A small image classifier, trained from scratch.
Model: 1.08M parameters, 24-pixel images, arch inception, norm groupnorm, activation relu, depths [2, 4, 4], widths [96, 160, 288].
Training: soap at rate 0.004, 7200 steps, batches of 512, held-out accuracy 91%.
Data: trained on retinal OCT scans (Kermany 2017), 49215 training examples, 74.9 epochs.
Rows from block 6, named by matrix and row number. Each number is 500 + 25 x the weight over its row's rms, rounded and kept within 0 to 999. All counts start at 0. Numbers have three digits each.
# b510: branch 3 first 3x3 conv (model.blocks.6.b5.1.0.weight, 72x36x3x3), inputs 24-35, a 3x3 kernel for each
b510.9:518490488513458491533504536505479517499508525501489466445501486492519484504483519514475515490477495512526514482519504506470494527567508462514511501499503517458485521500509509504505526514545522516540458476518515498518534509503500529506533484476485505495497527504514564520477465564480516478491523492492510503498503513493510506
b510.10:536466520497500541438512500499492529528546467524502493497499482498486493492529482462505486493522522501495475519491507548506465579543471526480513463512465529506535511514499504509543450500468494462527497534508476536478495521504488488536499474524467517492488520500535594495493597499467477472468484537490492497505504532504504487
b510.11:518534472448499506504509521522472511524492508493484497483505480496503486493456496530516514562480493468490470451523572485496499537475515549486479502477492501523515545506482501491515554492480537540510477471517512496482557469516535468540509487445488535532489493465509499489492484537488511513469513536508537520496524491487476501
b510.12:543458521512489495516510467537524548492467505539510559494500464478495491483490479511527501509481509472485546473502499498548445488460547490494483535478496500486502521521466497486495512500501557509489518495538521500488518518490478475470506470497502492456496450490519476489505537499548474459485470484490495492494511510498517499
b510.13:474472518498509512495471452514497503493507508533552497500509505492491518514492523512483504500493489540520515514500464533566544476474381516525507506506433496481507489544464504442544545489486520479491481438485515500500506496531505481480506502495505477530495543537473500516488501481483529500460555500480492491488481498519501499
b510.14:513463485492494484492477514470504488479492506483480499524483501501517466533506496425486481464533514488494496488506510524474501498510487513507492524522475491530533532532499507470465514474487534490476477461487503489486545493553473511506499501502469505461467452496509508490479475500464513530527500499446535476529476504511508480
b510.15:527468514447470484448527519467456499506498525443483471473497523538504516463502534470499478518486536480452499505525490520479532428508445485528484519516463520504479479466496520538512484545498559482480496501491507468530508524543491497546519510519465487545508494479435478511519510512528499486503572528475524527487488539495513493
b510.16:479500516454491517469529491472536471475488470492510504474495490549480466454508565495476532497487516462541545515500482515480494465562479534463492507527475497503503465503490534511504489485461511471495455476498489501549421534492516474480471495495482539528506522477469481484508488489534497528505477576529517489487498496478491464
b510.17:534447488505502480518495486475483506459554554481498516497526499501523477519500537478493518500557544495469568505488485505480520513536489503499502447502493479491502498523513501500465477471509584496472505493491523486536454502529508536510453533495473512476486504470488515492490483442534546476499502527496491530497501513502507520
b510.18:489536545507454474506470541508520449530547522505472461462527492512509487510497482496497477523472480476519540487519498527537515556436498484523470524473507498530496500509461511492522510512474499482516501475523467533496512501499532512527492538492494530492515520504477521480475481518477541499540481488477471501494497490494492487
b510.19:489523449465516478512480511500507496470498476467535512538528502502498476542500490479454524483556518516506465421502468467487512513547527496530523547498479507464513515539541464460488523486513498508459451507489521510511421507475490509517489509477512519520477518472438515506462491434489517557516518477480486524485512512514478488
b510.20:481542479527469530511448479551512467491475513524520502519492499491519509551430465514484524533529502532552498476518553496516489517461548546506518488527478561523438487519489486474503548526534512502526534530480472510492518475478482524486543523508491511507518488475485461449498500510526512486502488462484504506496506508514491505
b510.21:504476483493519482522540544490481500456515525502467472489486489508540506485511489519497513511493497483500496484483501487523507529510501494539511493495481471461496492481478492501488541521484538515509469463494578553499492512497496469463492492496511482495524488491492558481496508471501515536482490514507510493500503495502481469
b510.22:494471508526522484471524496482518495549479510516510493502480505504502487489499495491493565535437478489499512487513484562483525487517523503491523529491485489499484509550544487454497530463523493466523474531477503563473531460496475504493509503494490518427541510507475544489490522526495496480505525550455506523511511483501487504
b510.23:497515494500496471518502514443475488504524548512506546490514513529479532518477479484447527509492507491555486510510515488518492485457505429525454512491538521493504460473499504512529532493510498486483482511526505502474461560489551500474493543487451538479507484505506526452504451574513490485540522497485524510473528494546472494
b510.24:451522453497506494500502524508486475510484514502494478490494521485524493488524528512456507505503514515529519504516503462488477501457483501470484510486509530488514439498485503501492473507499538496540482504518521479497501480534491490527477501533453501540497469508500487517551474492474482459441529523505524525475513494487499482
b510.25:474515527492502518467543489524472515489484538470499527501494521476496480515510523513530513531493493464496462477475463502494465485471534503471441472481542477525495467487496481496484508469524453537520520496464479519482484460497539560562486489584529518519517466498464517478470480497525473496515508498504532504502504498513484487
b510.26:499521546457487536523500472522513503515494479511487530512527479466549532518512490511474506506520500516523509525428531505457479472470518501498488474477523514481448454500488524514488486500455505527595511480463479493516490493458530474463492538470468493490516489491481539539550528521498453478524462486502519524497488513494499513
b510.27:503474540512547452501479487494513453500486488476488497501504512521469480493507455480504524512505500485492454473488528454517506503487531529498462505499524460557467490525491546519515537515527521506515502484497545481479464512494501513517472534453552503509490448478483493493514519480544463522491516538499476493530473453507480493
b510.28:474514501467483520507509486531480472547508502464474487479466481486503503527481512495492500499516508496497514481500506494526514549493471522482517503500525521531473489510507518486472491529471478499501499509533522513516516481482477495523516519501489498500500512476503507492477530476546471493552498503510497500492531472544528506
b510.29:501519487471502490543530473524450506473489497494482513488517499477504519514500486486432500469547496509531502524556506490455509456491514527498495470517459507523517537509493500516529498471512518557479463476512540520469467491505525489462488485485533527466519462482460538497464507536481502476476508472479522505483528510519491503
b510.30:458513547513506489472505522517467502465514498457506511504501496482508502497505510498506513503474492508490522529541450519489458522494531493533529430536517517516522506505483472474497480501538500559532450491489491497484505476517503507494528488501479520476497477497494499474466516474464456493535524471503486491486511507504522484
b510.31:508498542518486576487475516478506531517520520473523549520480487486488495492515518480493534450519471518505488485467513492525548506478539527505486453477499512504566543546525526470543495502475532505503489519509481468467476508450517517477486580516503492500498482587465491488486491501502484482491511540470505491509501491475488498
b510.32:408474489517519505531516473483493506478484554452551506467518500477521529451495505507531554534481493492520465463498488486459532531473478493514512497530489511477503484532524537459509534483520487519468517545483466514447497530513511465520405504530486533492491529512488531502523502541484517496446500516513543503528498526472506491
b510.33:505521477497525487494493530469488439520495486538513487488509506513523493466464505495524529448515476504477507517506498522500511439545464495519502477528491560500458487500490492604468503497515505516471533509480468476476531503475538480518529490507469523506525514487524538518488520522504497486490466522505520467494511517506488515
b510.34:557483512492471492511488518492535521479467456482501516503490515505504534488479504507524492508500514510509492483495569509469527505533495473476536512537488515490491482484551492483512495529518499494413510481489496493522500539508497520491478529515523527456493539474482490477507522485518508490511517523483507489503517497499500478