{"arch": "inception", "model": "image classifier", "dataset": "retinal OCT scans (Kermany 2017)", "train_examples": 49215, "image_size": 24, "crop_scale_min": 0.5, "horizontal_flip": true, "targets": ["finding"], "num_classes": 4, "norm": "groupnorm", "activation": "relu", "weight_standardization": false, "depths": [2, 4, 4], "kernel_size": 3, "stem": "single", "widths": [96, 160, 288], "label_smoothing": 0.1, "loss": "cross_entropy", "init": "small_normal", "optimizer": "soap", "beta2": 0.99, "lr": 0.004, "beta1": 0.9, "shampoo_beta": 0.95, "eps": 1e-08, "precondition_frequency": 20, "max_precond_dim": 1024, "merge_dims": true, "one_sided": false, "adamw_lr_other_params": 0.0017, "grad_clip": 5.0, "steps": 7200, "batch_size": 512, "epochs": 74.9, "lr_schedule": "cosine", "final_lr_fraction": 0.01, "warmup_steps": 210, "weight_decay": 0.3, "adamw_weight_decay_other_params": 0.01}
Rows from block 6 of a small image classifier, named by matrix and row number. Rows with one number belong to one channel. Each number is 200 + 40 x the weight over its row's rms, rounded and kept within 0 to 999. All counts start at 0.
After each channel's rows are labels from the 100 images, of 14848, where the channel reaches its highest value: "top examples" is what is common among them. Only what is clearly more common there than usual is listed. The data: retinal OCT scans (Kermany 2017).
# r30: branch 2 reduce pointwise conv (model.blocks.6.r3.0.weight, 72x160x1x1), inputs 0-159
# b30: branch 2 3x3 conv (model.blocks.6.b3.0.weight, 108x72x3x3, transposed, each kernel summed), outputs 0-107

r30.26,169,245,223,210,186,189,191,224,163,199,219,211,180,205,245,183,210,153,184,236,174,276,186,255,186,175,205,270,120,234,229,200,261,177,177,137,226,196,196,187,195,138,215,223,217,264,287,199,249,149,178,230,258,193,116,205,200,180,292,211,240,165,291,188,204,206,253,215,189,279,197,128,217,184,231,188,215,279,162,227,208,158,154,228,253,171,169,229,225,312,154,206,191,194,149,343,161,204,264,191,152,226,176,185,212,216,154,230,178,189,202,218,167,172,151,184,190,250,187,148,231,171,158,171,219,183,179,161,242,218,206,182,234,177,131,166,179,201,222,201,205,297,150,179,185,217,200,227,157,285,224,232,209,194,204,236,138,219,220,98
b30.26,173,241,233,204,116,188,194,193,180,239,268,150,182,185,196,190,173,182,256,213,139,274,178,218,243,168,239,249,241,199,193,217,226,235,190,150,136,263,129,141,190,211,225,234,222,224,235,314,195,142,145,175,288,217,186,182,250,162,195,189,194,210,230,196,225,201,185,245,219,118,226,212,258,134,224,150,169,212,210,211,210,154,220,171,226,158,173,245,203,235,238,213,208,248,192,142,189,194,200,179,194,159,75,103,225,165,187,173
top examples: finding: drusen

r30.67,181,231,311,221,153,191,250,152,182,222,217,166,176,260,173,185,218,235,141,136,127,223,142,162,185,294,308,164,155,158,223,162,155,169,303,247,210,169,209,228,195,170,244,222,232,246,204,223,229,259,228,167,247,137,149,190,211,237,212,171,197,191,157,196,199,193,242,209,270,203,187,179,199,206,197,232,196,186,249,166,234,194,209,260,172,202,173,174,154,207,258,176,176,281,169,201,275,244,188,169,166,273,207,220,231,200,123,222,170,288,188,210,217,183,171,167,242,193,178,166,196,212,142,184,136,235,161,221,150,201,135,201,196,228,150,206,243,232,227,177,115,215,177,181,177,181,200,291,148,158,171,193,146,217,117,185,218,271,187,174
b30.67,237,188,250,255,168,200,259,164,240,171,180,123,201,191,214,235,257,171,222,194,228,211,223,231,211,234,227,189,244,217,225,231,194,266,137,147,252,238,195,217,232,170,127,198,201,210,103,218,160,199,228,178,275,237,308,118,195,165,235,188,311,257,172,177,126,187,212,196,198,161,181,160,201,193,197,160,203,220,207,175,229,202,219,183,222,184,117,185,176,188,209,117,214,180,237,187,238,189,213,170,212,195,142,319,228,180,141,220
top examples: finding: normal

r30.6,197,231,259,219,276,212,166,174,183,214,135,174,215,186,231,156,242,208,253,228,229,220,160,217,203,141,207,172,227,244,251,247,250,131,178,135,275,213,259,242,192,135,233,190,147,227,147,213,187,254,155,200,247,249,260,281,224,166,202,168,144,187,218,284,105,177,172,226,213,169,205,174,186,234,220,222,266,260,220,245,217,183,186,205,240,257,117,173,208,221,217,211,246,269,166,141,198,212,202,163,193,122,183,173,199,131,198,210,119,221,144,191,193,179,193,227,242,182,292,216,130,223,152,208,188,278,198,127,135,256,174,205,145,145,258,205,131,181,206,246,209,185,190,187,196,217,251,206,187,196,195,126,169,219,159,170,218,205,210,165
b30.6,255,176,188,159,187,164,203,237,164,133,231,171,106,215,197,214,218,251,253,172,59,206,193,252,237,207,180,151,218,112,245,207,170,199,231,130,180,203,269,219,234,243,208,240,163,248,240,151,240,169,177,209,224,245,234,205,232,199,238,215,172,247,187,187,202,197,184,277,145,212,141,201,232,158,219,187,182,170,180,108,246,179,218,269,136,174,248,201,180,223,150,252,235,176,191,207,200,213,238,241,216,193,127,115,176,188,187,212
top examples: finding: drusen

r30.28,141,143,144,187,197,164,218,257,254,237,133,236,215,207,212,201,217,168,179,184,171,160,181,197,223,256,181,112,194,199,213,235,292,212,148,200,207,176,219,143,215,211,245,144,208,257,222,240,206,193,177,214,219,205,169,197,185,214,187,198,139,265,168,201,192,332,94,181,324,210,155,222,241,235,166,187,303,217,243,257,161,240,138,151,138,186,204,222,196,242,149,148,198,237,229,156,248,169,189,200,245,171,195,190,254,231,169,220,176,192,168,227,149,216,178,202,218,193,194,221,203,160,237,184,185,232,306,184,194,185,191,181,199,198,184,145,205,174,254,203,217,314,187,157,149,189,172,178,215,159,128,165,159,135,154,230,212,192,235,159
b30.28,233,248,269,187,194,191,171,229,217,213,237,163,205,189,223,230,149,240,221,187,206,256,204,189,205,244,228,170,221,193,185,219,180,210,250,214,182,284,230,176,265,230,199,245,153,248,224,133,218,188,188,174,135,242,218,205,199,160,274,111,254,213,156,239,163,181,210,109,232,184,313,217,229,216,220,214,164,285,214,271,260,125,107,234,145,227,190,226,176,156,237,198,183,243,184,256,227,222,137,154,168,191,138,180,182,229,200,183
top examples: finding: drusen

r30.39,149,203,165,175,118,208,180,232,161,163,219,217,194,195,218,196,209,275,163,216,182,244,293,203,135,144,206,199,180,189,252,194,199,190,289,141,210,168,242,185,170,169,267,159,160,235,254,173,228,197,185,143,243,154,173,251,217,174,293,231,203,228,164,210,139,216,167,189,270,191,203,120,239,254,202,246,152,272,150,228,197,239,216,221,226,153,259,150,316,212,167,203,183,204,112,124,223,182,166,188,218,190,137,215,188,241,174,244,258,230,210,176,153,181,218,257,234,141,234,277,196,205,242,169,161,187,168,139,204,154,172,166,238,179,172,181,209,199,192,101,160,217,186,205,188,151,207,187,223,264,214,220,186,215,205,220,156,297,199,162
b30.39,204,209,191,167,240,230,230,227,212,137,251,189,174,246,170,237,171,265,184,202,155,202,216,156,257,123,215,161,251,223,181,218,201,214,213,224,241,159,210,153,118,128,181,214,151,289,267,285,163,292,277,187,162,229,205,152,188,215,167,229,247,225,203,187,174,223,228,209,176,230,196,203,171,169,218,237,170,171,202,223,144,219,213,230,257,205,196,205,174,287,193,159,132,299,224,184,237,186,186,187,213,271,232,116,172,159,263,182
top examples: finding: diabetic macular edema

r30.42,222,145,190,156,185,195,150,131,241,198,120,180,244,157,97,199,264,208,223,125,171,203,203,265,204,239,209,176,182,200,213,192,234,178,239,160,233,195,217,171,191,234,193,174,146,229,183,160,202,193,188,228,202,171,233,236,137,135,209,211,238,195,149,189,172,200,257,221,246,234,215,201,169,219,278,235,156,254,153,169,252,247,173,215,213,231,213,153,232,232,107,238,192,307,242,244,266,214,199,156,204,197,268,143,258,272,228,171,166,216,162,212,172,203,207,267,155,196,234,106,199,208,230,218,142,258,169,143,206,208,248,234,220,205,232,144,215,230,221,158,313,157,201,242,214,213,168,213,192,251,189,171,294,233,183,183,175,167,221,124
b30.42,168,254,217,187,179,197,183,206,208,248,195,159,175,264,189,279,135,231,105,275,153,244,173,111,151,271,185,173,263,143,273,189,145,208,191,157,229,210,240,191,211,231,255,129,185,216,285,214,252,147,227,149,244,153,215,168,241,245,175,198,178,187,201,147,168,203,155,159,182,201,187,227,201,242,181,182,240,184,173,216,193,237,214,210,164,240,208,189,260,287,258,251,171,168,178,157,222,189,238,164,210,222,190,172,191,256,281,215
top examples: finding: choroidal neovascularization

r30.61,209,220,218,261,153,280,140,201,142,140,220,259,206,214,214,147,223,216,264,232,257,260,120,243,175,203,186,162,204,177,211,290,183,248,223,148,164,184,228,191,195,261,262,215,238,281,205,187,224,185,142,229,189,170,180,230,264,209,216,176,191,254,219,235,169,234,200,146,200,267,266,222,201,198,182,211,172,231,264,220,147,211,224,208,183,222,157,172,230,200,195,200,187,156,192,138,231,169,198,219,261,178,269,151,196,268,233,149,237,248,114,190,240,260,155,225,237,147,145,172,223,193,163,208,130,231,271,210,244,138,166,172,186,147,201,213,190,206,165,307,243,188,239,214,158,117,174,222,222,108,131,188,208,205,202,259,187,201,171,193
b30.61,181,246,221,199,160,210,185,216,202,198,209,169,110,223,227,178,218,156,205,205,255,180,229,183,217,167,209,268,42,143,190,209,267,212,222,217,163,201,134,185,250,181,209,194,233,147,127,185,232,224,213,251,229,212,183,143,191,138,148,204,210,191,139,287,136,170,154,189,186,181,229,211,138,195,258,168,296,196,198,267,187,146,232,217,251,127,202,201,136,213,197,152,218,230,175,212,186,193,166,221,232,189,137,207,160,198,169,258
top examples: finding: drusen

r30.38,181,185,189,155,160,189,196,153,144,307,125,175,154,240,165,197,242,195,207,213,269,177,191,176,166,183,214,184,218,208,217,201,166,175,231,160,204,202,155,170,165,311,161,184,185,233,198,115,261,236,145,185,218,201,187,245,178,209,180,237,162,259,194,254,223,276,170,155,201,249,250,209,305,219,200,212,212,225,283,255,237,222,155,198,174,142,212,227,216,236,200,179,224,290,193,216,277,112,123,181,148,209,185,256,167,195,142,239,304,124,190,215,179,200,154,222,210,178,180,230,213,211,190,190,197,196,228,148,221,126,203,217,208,192,152,159,161,270,254,173,200,215,196,178,186,204,219,160,172,304,159,195,191,217,199,169,260,164,239,146
b30.38,148,182,235,238,224,178,191,197,199,163,167,284,218,223,178,212,200,148,255,247,262,191,211,169,225,237,203,189,144,206,238,209,165,237,233,229,217,100,206,150,188,249,204,257,151,161,223,181,196,133,195,237,137,193,203,284,197,177,228,209,193,275,261,199,174,202,144,184,201,248,254,159,222,201,122,116,156,193,216,158,258,265,150,156,268,224,275,206,251,224,238,192,177,197,181,186,133,276,189,218,173,144,197,160,240,175,254,187
top examples: finding: diabetic macular edema

r30.63,215,154,144,181,239,166,214,209,275,273,221,199,192,155,165,241,215,196,251,123,253,162,259,219,237,184,149,225,200,237,211,236,189,212,230,186,114,147,213,222,275,247,197,127,183,190,198,244,203,134,242,158,191,159,162,193,276,184,264,166,195,185,202,217,177,176,225,211,190,250,179,188,190,218,196,235,143,275,196,130,258,190,97,181,270,262,208,200,203,240,209,255,121,172,281,181,163,246,197,191,116,198,274,236,154,270,233,130,197,171,122,177,211,147,230,183,167,189,192,150,272,206,158,180,256,223,208,178,179,241,231,169,153,207,241,204,197,195,166,273,209,170,210,218,158,189,218,186,169,155,218,289,213,205,237,188,175,258,175,180
b30.63,221,262,191,147,162,253,170,261,193,181,196,142,157,225,130,187,223,277,158,230,131,275,198,177,239,177,159,197,286,223,162,202,175,311,165,145,218,212,215,232,228,225,182,157,181,169,197,290,187,239,114,234,265,217,219,175,190,175,206,172,188,237,199,171,188,170,214,145,229,224,233,254,244,179,158,215,207,137,240,156,237,167,220,180,210,139,223,180,218,205,134,198,125,147,189,170,213,216,208,169,183,232,229,186,215,283,279,207
top examples: finding: choroidal neovascularization

r30.64,165,134,207,273,245,253,153,251,184,182,249,249,131,257,238,206,151,206,208,211,226,168,166,147,183,130,195,160,236,220,173,202,216,176,193,293,251,179,250,202,158,194,170,244,199,193,162,240,233,261,247,207,225,236,249,187,257,192,161,218,208,201,198,120,246,165,217,210,191,191,235,199,221,222,228,203,197,203,267,173,220,155,195,181,197,156,156,166,206,151,221,168,252,171,240,132,313,187,213,191,162,173,164,211,284,188,159,248,247,223,134,233,221,278,149,203,278,258,215,164,230,224,236,222,103,158,152,146,270,182,223,161,166,163,148,225,209,210,261,198,207,206,214,197,161,137,178,221,220,106,164,177,154,213,172,178,240,156,226,128
b30.64,171,233,214,161,236,242,249,210,179,179,188,194,216,258,277,234,210,216,262,187,111,242,211,217,161,180,238,205,190,142,201,220,188,197,225,185,225,204,268,155,166,114,145,166,235,179,232,224,224,200,185,141,271,224,203,202,302,202,157,185,189,257,194,248,189,192,106,155,192,263,157,203,221,157,229,210,185,255,226,114,129,247,295,273,210,200,150,224,207,213,159,215,151,153,223,134,166,209,146,224,197,172,213,211,140,219,188,204
top examples: finding: diabetic macular edema

r30.51,171,243,203,165,211,198,173,176,184,179,120,268,240,166,203,186,125,213,238,159,187,299,90,240,212,186,85,199,241,271,200,193,200,204,172,326,171,206,218,195,243,237,220,264,205,176,223,191,213,167,227,202,249,173,142,208,111,153,194,218,139,250,233,175,237,222,126,204,256,173,227,215,263,170,253,154,233,181,276,256,173,204,251,252,158,180,173,205,202,152,128,216,241,187,264,219,226,169,212,198,207,204,254,215,190,237,206,145,131,187,99,193,186,242,149,203,223,193,208,150,206,167,200,212,237,188,118,218,228,208,233,196,176,194,210,204,199,211,220,153,212,238,223,209,194,304,206,168,199,151,216,199,145,146,162,210,192,170,170,216
b30.51,224,236,171,273,110,225,242,220,172,208,169,234,168,195,103,174,222,264,185,154,243,167,191,231,172,214,224,140,197,252,239,200,220,221,275,176,210,191,280,171,206,183,208,164,217,164,156,230,111,206,235,186,141,229,182,203,201,189,289,184,159,263,179,137,202,202,186,273,231,136,135,165,273,208,192,218,198,222,217,207,219,187,185,266,222,218,167,204,255,163,183,187,225,220,119,249,240,178,194,280,219,244,143,131,209,232,232,170
top examples: finding: drusen

r30.68,156,188,199,241,126,181,257,156,187,185,180,207,131,208,168,227,185,202,133,217,182,245,101,211,229,194,196,248,193,209,201,200,192,152,193,245,171,198,157,214,132,178,219,309,189,229,206,211,249,186,172,216,172,154,213,156,109,191,239,193,252,197,203,146,199,229,214,157,219,242,164,207,299,177,181,234,265,178,228,195,159,187,231,217,153,218,196,176,205,243,290,232,208,196,201,253,204,151,162,182,254,176,251,208,241,187,283,199,208,140,117,225,202,132,222,190,196,225,222,200,230,172,143,134,250,297,160,207,156,250,159,230,208,183,219,235,286,241,192,140,181,218,184,200,168,169,240,209,181,216,255,282,180,293,246,195,148,251,198,283
b30.68,171,193,251,157,231,190,204,177,178,175,209,206,178,156,173,208,152,301,216,184,119,198,232,166,245,238,222,218,247,216,175,197,125,210,210,262,119,145,269,148,188,222,174,190,194,143,220,231,127,181,244,180,178,199,162,236,134,222,245,226,194,247,246,213,251,271,227,162,208,195,183,233,242,231,169,132,183,203,137,173,157,212,243,182,189,199,231,267,196,145,161,135,94,226,232,200,108,248,198,231,223,248,209,160,252,207,172,207
top examples: finding: choroidal neovascularization

r30.34,181,230,159,127,121,235,149,205,264,156,156,271,183,199,156,171,165,129,240,178,189,149,213,125,159,191,226,229,191,213,163,229,172,229,210,105,206,175,227,246,169,181,183,136,255,190,214,226,212,165,299,158,196,209,135,187,173,245,168,165,205,203,217,226,160,205,208,170,254,152,211,213,248,201,238,262,223,223,170,163,203,184,211,257,182,238,228,164,202,289,173,187,144,169,210,179,146,159,150,156,227,203,185,135,202,269,173,108,216,200,269,155,182,153,207,214,209,207,148,181,257,192,171,261,225,212,232,208,207,203,163,158,177,157,193,222,199,218,265,152,150,229,210,193,192,195,218,233,198,253,296,265,232,321,231,280,147,225,204,189
b30.34,115,313,198,196,232,115,176,219,186,159,200,236,190,227,172,213,160,184,267,142,161,206,225,119,175,182,180,239,239,192,220,233,154,134,227,200,146,193,212,214,137,175,152,196,183,228,280,220,195,243,241,199,231,200,185,257,235,179,152,199,235,211,227,193,176,145,220,148,143,145,204,185,151,99,147,204,174,172,236,199,196,243,155,197,208,225,212,194,213,234,243,244,181,227,258,190,222,254,177,169,180,232,253,115,141,219,294,203
top examples: finding: choroidal neovascularization

r30.2,254,221,215,307,196,263,185,114,170,175,244,190,217,161,181,216,229,228,154,204,174,224,216,193,179,194,114,206,125,228,149,183,231,184,234,153,160,195,190,178,329,252,216,223,191,180,203,245,229,174,265,189,198,223,181,176,222,283,195,209,175,269,272,212,176,215,145,222,219,212,192,163,233,148,97,166,222,253,206,202,186,117,271,161,170,177,189,246,207,278,209,261,198,216,209,158,232,176,227,155,239,171,261,159,231,246,260,184,186,170,226,186,136,260,213,172,242,104,165,240,218,188,186,143,216,196,247,279,156,285,181,200,235,179,180,202,173,171,223,183,146,235,233,161,194,179,191,204,195,169,213,213,146,152,242,228,174,185,259,209
b30.2,188,186,185,193,133,203,199,140,177,116,245,234,245,194,230,102,273,149,226,148,120,172,105,227,181,195,310,195,192,250,157,199,189,184,196,204,220,183,225,239,207,187,197,186,135,267,175,224,224,226,168,175,174,179,223,216,156,196,192,175,187,215,251,232,168,202,311,283,213,229,245,175,241,207,224,176,306,182,161,227,246,174,152,205,192,184,213,198,193,141,158,162,223,217,159,179,193,195,202,131,205,250,153,159,178,243,203,233
top examples: finding: diabetic macular edema

r30.20,236,160,212,186,191,206,144,199,180,212,166,211,202,271,185,127,234,205,209,276,204,181,185,152,236,267,185,219,269,213,203,176,235,242,228,218,190,162,217,157,176,186,237,243,247,230,213,192,218,183,172,163,246,195,115,203,177,178,178,106,189,179,287,197,175,164,148,149,245,150,221,232,221,226,138,187,174,221,191,193,163,191,286,157,191,198,216,172,255,193,203,138,217,239,249,232,208,281,204,195,141,156,194,151,150,142,227,164,197,194,220,178,215,170,218,316,159,176,200,224,136,241,162,213,203,213,231,195,275,125,162,175,264,227,156,228,130,213,179,122,174,219,161,290,266,210,265,133,181,249,183,197,175,262,260,192,260,149,216,250
b30.20,215,188,237,155,214,247,224,175,155,157,124,304,138,190,161,198,184,285,270,193,186,216,201,151,178,207,199,180,150,184,229,141,209,174,169,280,212,253,242,194,208,225,208,229,227,201,181,231,178,105,270,109,244,196,176,247,208,219,166,150,212,277,155,144,233,160,181,168,181,167,187,194,259,110,193,220,167,173,217,190,183,275,178,238,182,237,180,148,212,243,230,231,250,236,181,199,225,172,192,215,123,202,182,119,162,185,219,183
top examples: finding: choroidal neovascularization

r30.22,162,255,228,212,197,249,204,194,171,260,250,155,183,134,292,208,167,211,177,225,177,182,213,117,241,217,161,182,161,234,199,156,180,266,194,240,242,215,234,203,243,218,197,261,195,198,184,217,143,144,233,194,278,231,165,167,222,193,147,174,111,171,215,191,203,214,188,135,195,219,116,169,201,217,205,159,193,254,143,181,214,158,149,175,172,216,159,238,161,262,243,168,220,214,209,218,197,191,172,85,222,288,190,266,224,213,145,182,186,189,217,172,184,245,235,235,141,220,177,200,236,217,243,214,191,214,253,118,242,197,197,209,238,224,225,172,208,122,219,187,189,217,146,177,128,153,310,203,331,172,154,128,172,185,207,152,228,167,200,181
b30.22,187,195,225,227,227,209,184,223,166,154,177,203,224,200,194,241,177,282,249,178,183,154,205,244,198,197,157,240,174,214,177,223,248,206,218,260,250,218,188,186,236,174,229,153,231,205,162,325,226,215,220,193,224,209,156,181,274,247,176,212,134,279,215,114,98,211,149,179,212,255,241,174,241,201,116,199,139,246,223,157,196,179,307,173,128,213,146,191,251,205,257,231,212,209,216,200,151,166,204,264,197,152,224,212,155,170,161,227
top examples: finding: drusen

r30.5,200,223,215,200,228,168,200,182,163,193,203,216,230,225,114,189,219,212,183,165,192,172,227,188,237,220,270,223,155,225,216,129,245,141,203,268,162,191,262,227,133,169,191,266,153,152,210,200,208,254,208,257,164,223,203,127,121,215,222,209,183,248,181,209,168,141,236,180,150,193,205,177,231,198,231,234,168,195,193,261,162,168,185,137,192,264,151,224,213,249,183,219,170,140,210,165,206,146,234,226,214,232,230,128,173,216,273,227,240,249,165,268,159,172,217,172,223,245,179,250,180,280,181,186,193,273,207,173,213,258,130,208,215,220,183,173,236,211,249,169,240,125,184,171,238,228,139,296,135,168,158,209,101,246,123,223,194,226,271,289
b30.5,181,148,146,185,198,186,173,208,176,218,161,178,239,266,251,207,231,238,227,231,171,268,239,140,228,203,209,149,182,209,195,253,252,169,262,197,219,238,213,204,173,100,255,175,230,227,123,113,181,182,270,218,186,185,229,232,130,235,200,90,164,164,210,214,206,176,203,233,221,157,198,232,180,146,275,205,261,238,231,140,143,135,186,204,201,226,165,261,195,153,247,159,183,131,229,179,188,208,201,260,255,157,168,198,266,199,223,174
top examples: finding: choroidal neovascularization

r30.11,241,205,216,215,242,238,163,207,177,217,150,188,290,266,259,236,230,231,199,109,225,165,223,198,152,143,181,151,211,220,222,215,167,181,266,238,243,180,197,142,184,192,193,135,145,189,186,173,116,219,158,263,191,181,244,160,237,213,172,219,164,183,250,212,198,320,197,175,274,189,220,196,137,209,225,151,244,179,245,205,181,204,199,212,219,210,223,244,176,172,192,233,251,211,188,251,134,123,222,316,234,157,136,209,204,191,250,184,225,182,156,156,161,131,204,160,267,181,163,154,208,221,159,193,258,160,280,190,253,216,176,253,218,214,206,209,200,235,168,253,261,234,186,207,215,141,148,153,169,189,156,264,196,216,173,269,194,107,218,205
b30.11,104,251,183,238,227,166,221,141,214,201,199,83,213,190,173,127,276,210,244,238,224,189,252,214,250,191,225,188,265,168,218,201,227,234,230,194,198,165,232,215,118,167,199,237,154,221,192,275,255,211,196,236,296,152,158,176,175,185,205,165,280,203,221,221,284,223,180,145,195,176,201,220,230,211,147,136,257,284,243,217,154,175,218,209,265,220,226,221,148,186,151,234,166,219,160,225,181,187,267,185,184,192,160,190,200,197,226,159
top examples: finding: drusen

r30.52,179,198,210,203,167,220,172,244,155,209,223,150,161,170,273,231,166,197,159,151,279,220,203,267,152,214,298,230,203,143,238,297,213,198,208,168,254,167,153,200,195,201,252,255,166,201,106,233,196,219,159,233,165,194,247,244,198,147,236,184,186,193,129,215,216,183,227,286,159,257,203,227,177,266,217,200,196,214,208,208,242,128,260,181,164,198,221,223,174,184,255,171,177,168,275,216,214,182,210,185,206,160,271,147,161,144,179,219,151,135,209,144,209,202,221,157,235,180,201,215,267,232,126,242,244,235,199,200,183,170,200,232,254,261,198,254,250,217,195,238,199,296,252,120,201,210,230,190,164,178,143,215,271,145,187,299,195,205,169,180
b30.52,210,214,168,235,168,258,234,214,235,136,171,131,240,140,181,210,202,125,153,181,225,211,225,217,213,169,193,201,152,256,179,269,209,196,153,158,223,114,225,217,210,152,138,175,171,145,203,146,180,192,157,247,146,204,238,241,255,217,209,232,188,218,192,222,215,208,226,156,188,111,162,228,203,131,160,258,164,220,192,175,141,231,232,196,148,146,154,230,115,208,160,249,168,156,195,169,241,206,180,235,154,220,87,234,256,179,153,258
top examples: finding: normal

r30.45,189,214,179,196,167,180,129,191,248,178,176,154,256,244,256,217,172,185,192,144,247,153,186,156,204,161,168,204,173,184,198,292,201,228,274,217,254,192,256,237,168,198,174,172,225,209,225,282,133,258,193,202,194,204,219,213,206,231,232,301,66,224,166,255,163,243,176,205,100,192,207,142,215,201,226,172,193,163,208,212,255,167,271,194,251,188,167,138,113,259,191,169,249,234,164,139,243,233,187,222,190,218,206,192,239,219,223,214,246,176,274,210,202,174,265,167,208,172,216,205,209,229,160,190,209,172,257,212,176,252,250,277,213,237,210,176,230,214,279,175,160,190,238,200,160,241,212,219,230,120,157,139,164,120,187,190,185,148,137,184
b30.45,276,209,281,211,213,202,199,172,181,237,308,131,218,204,142,215,145,196,191,164,238,224,196,232,190,195,157,173,175,248,214,183,247,182,252,191,184,154,208,208,188,228,237,198,176,241,235,195,172,240,161,218,231,143,176,175,213,134,257,127,146,211,179,137,181,195,232,273,168,276,119,139,192,218,205,228,257,266,238,260,167,168,198,250,183,210,240,143,257,143,162,194,282,227,228,225,215,215,274,229,218,234,171,168,183,180,267,212
top examples: finding: drusen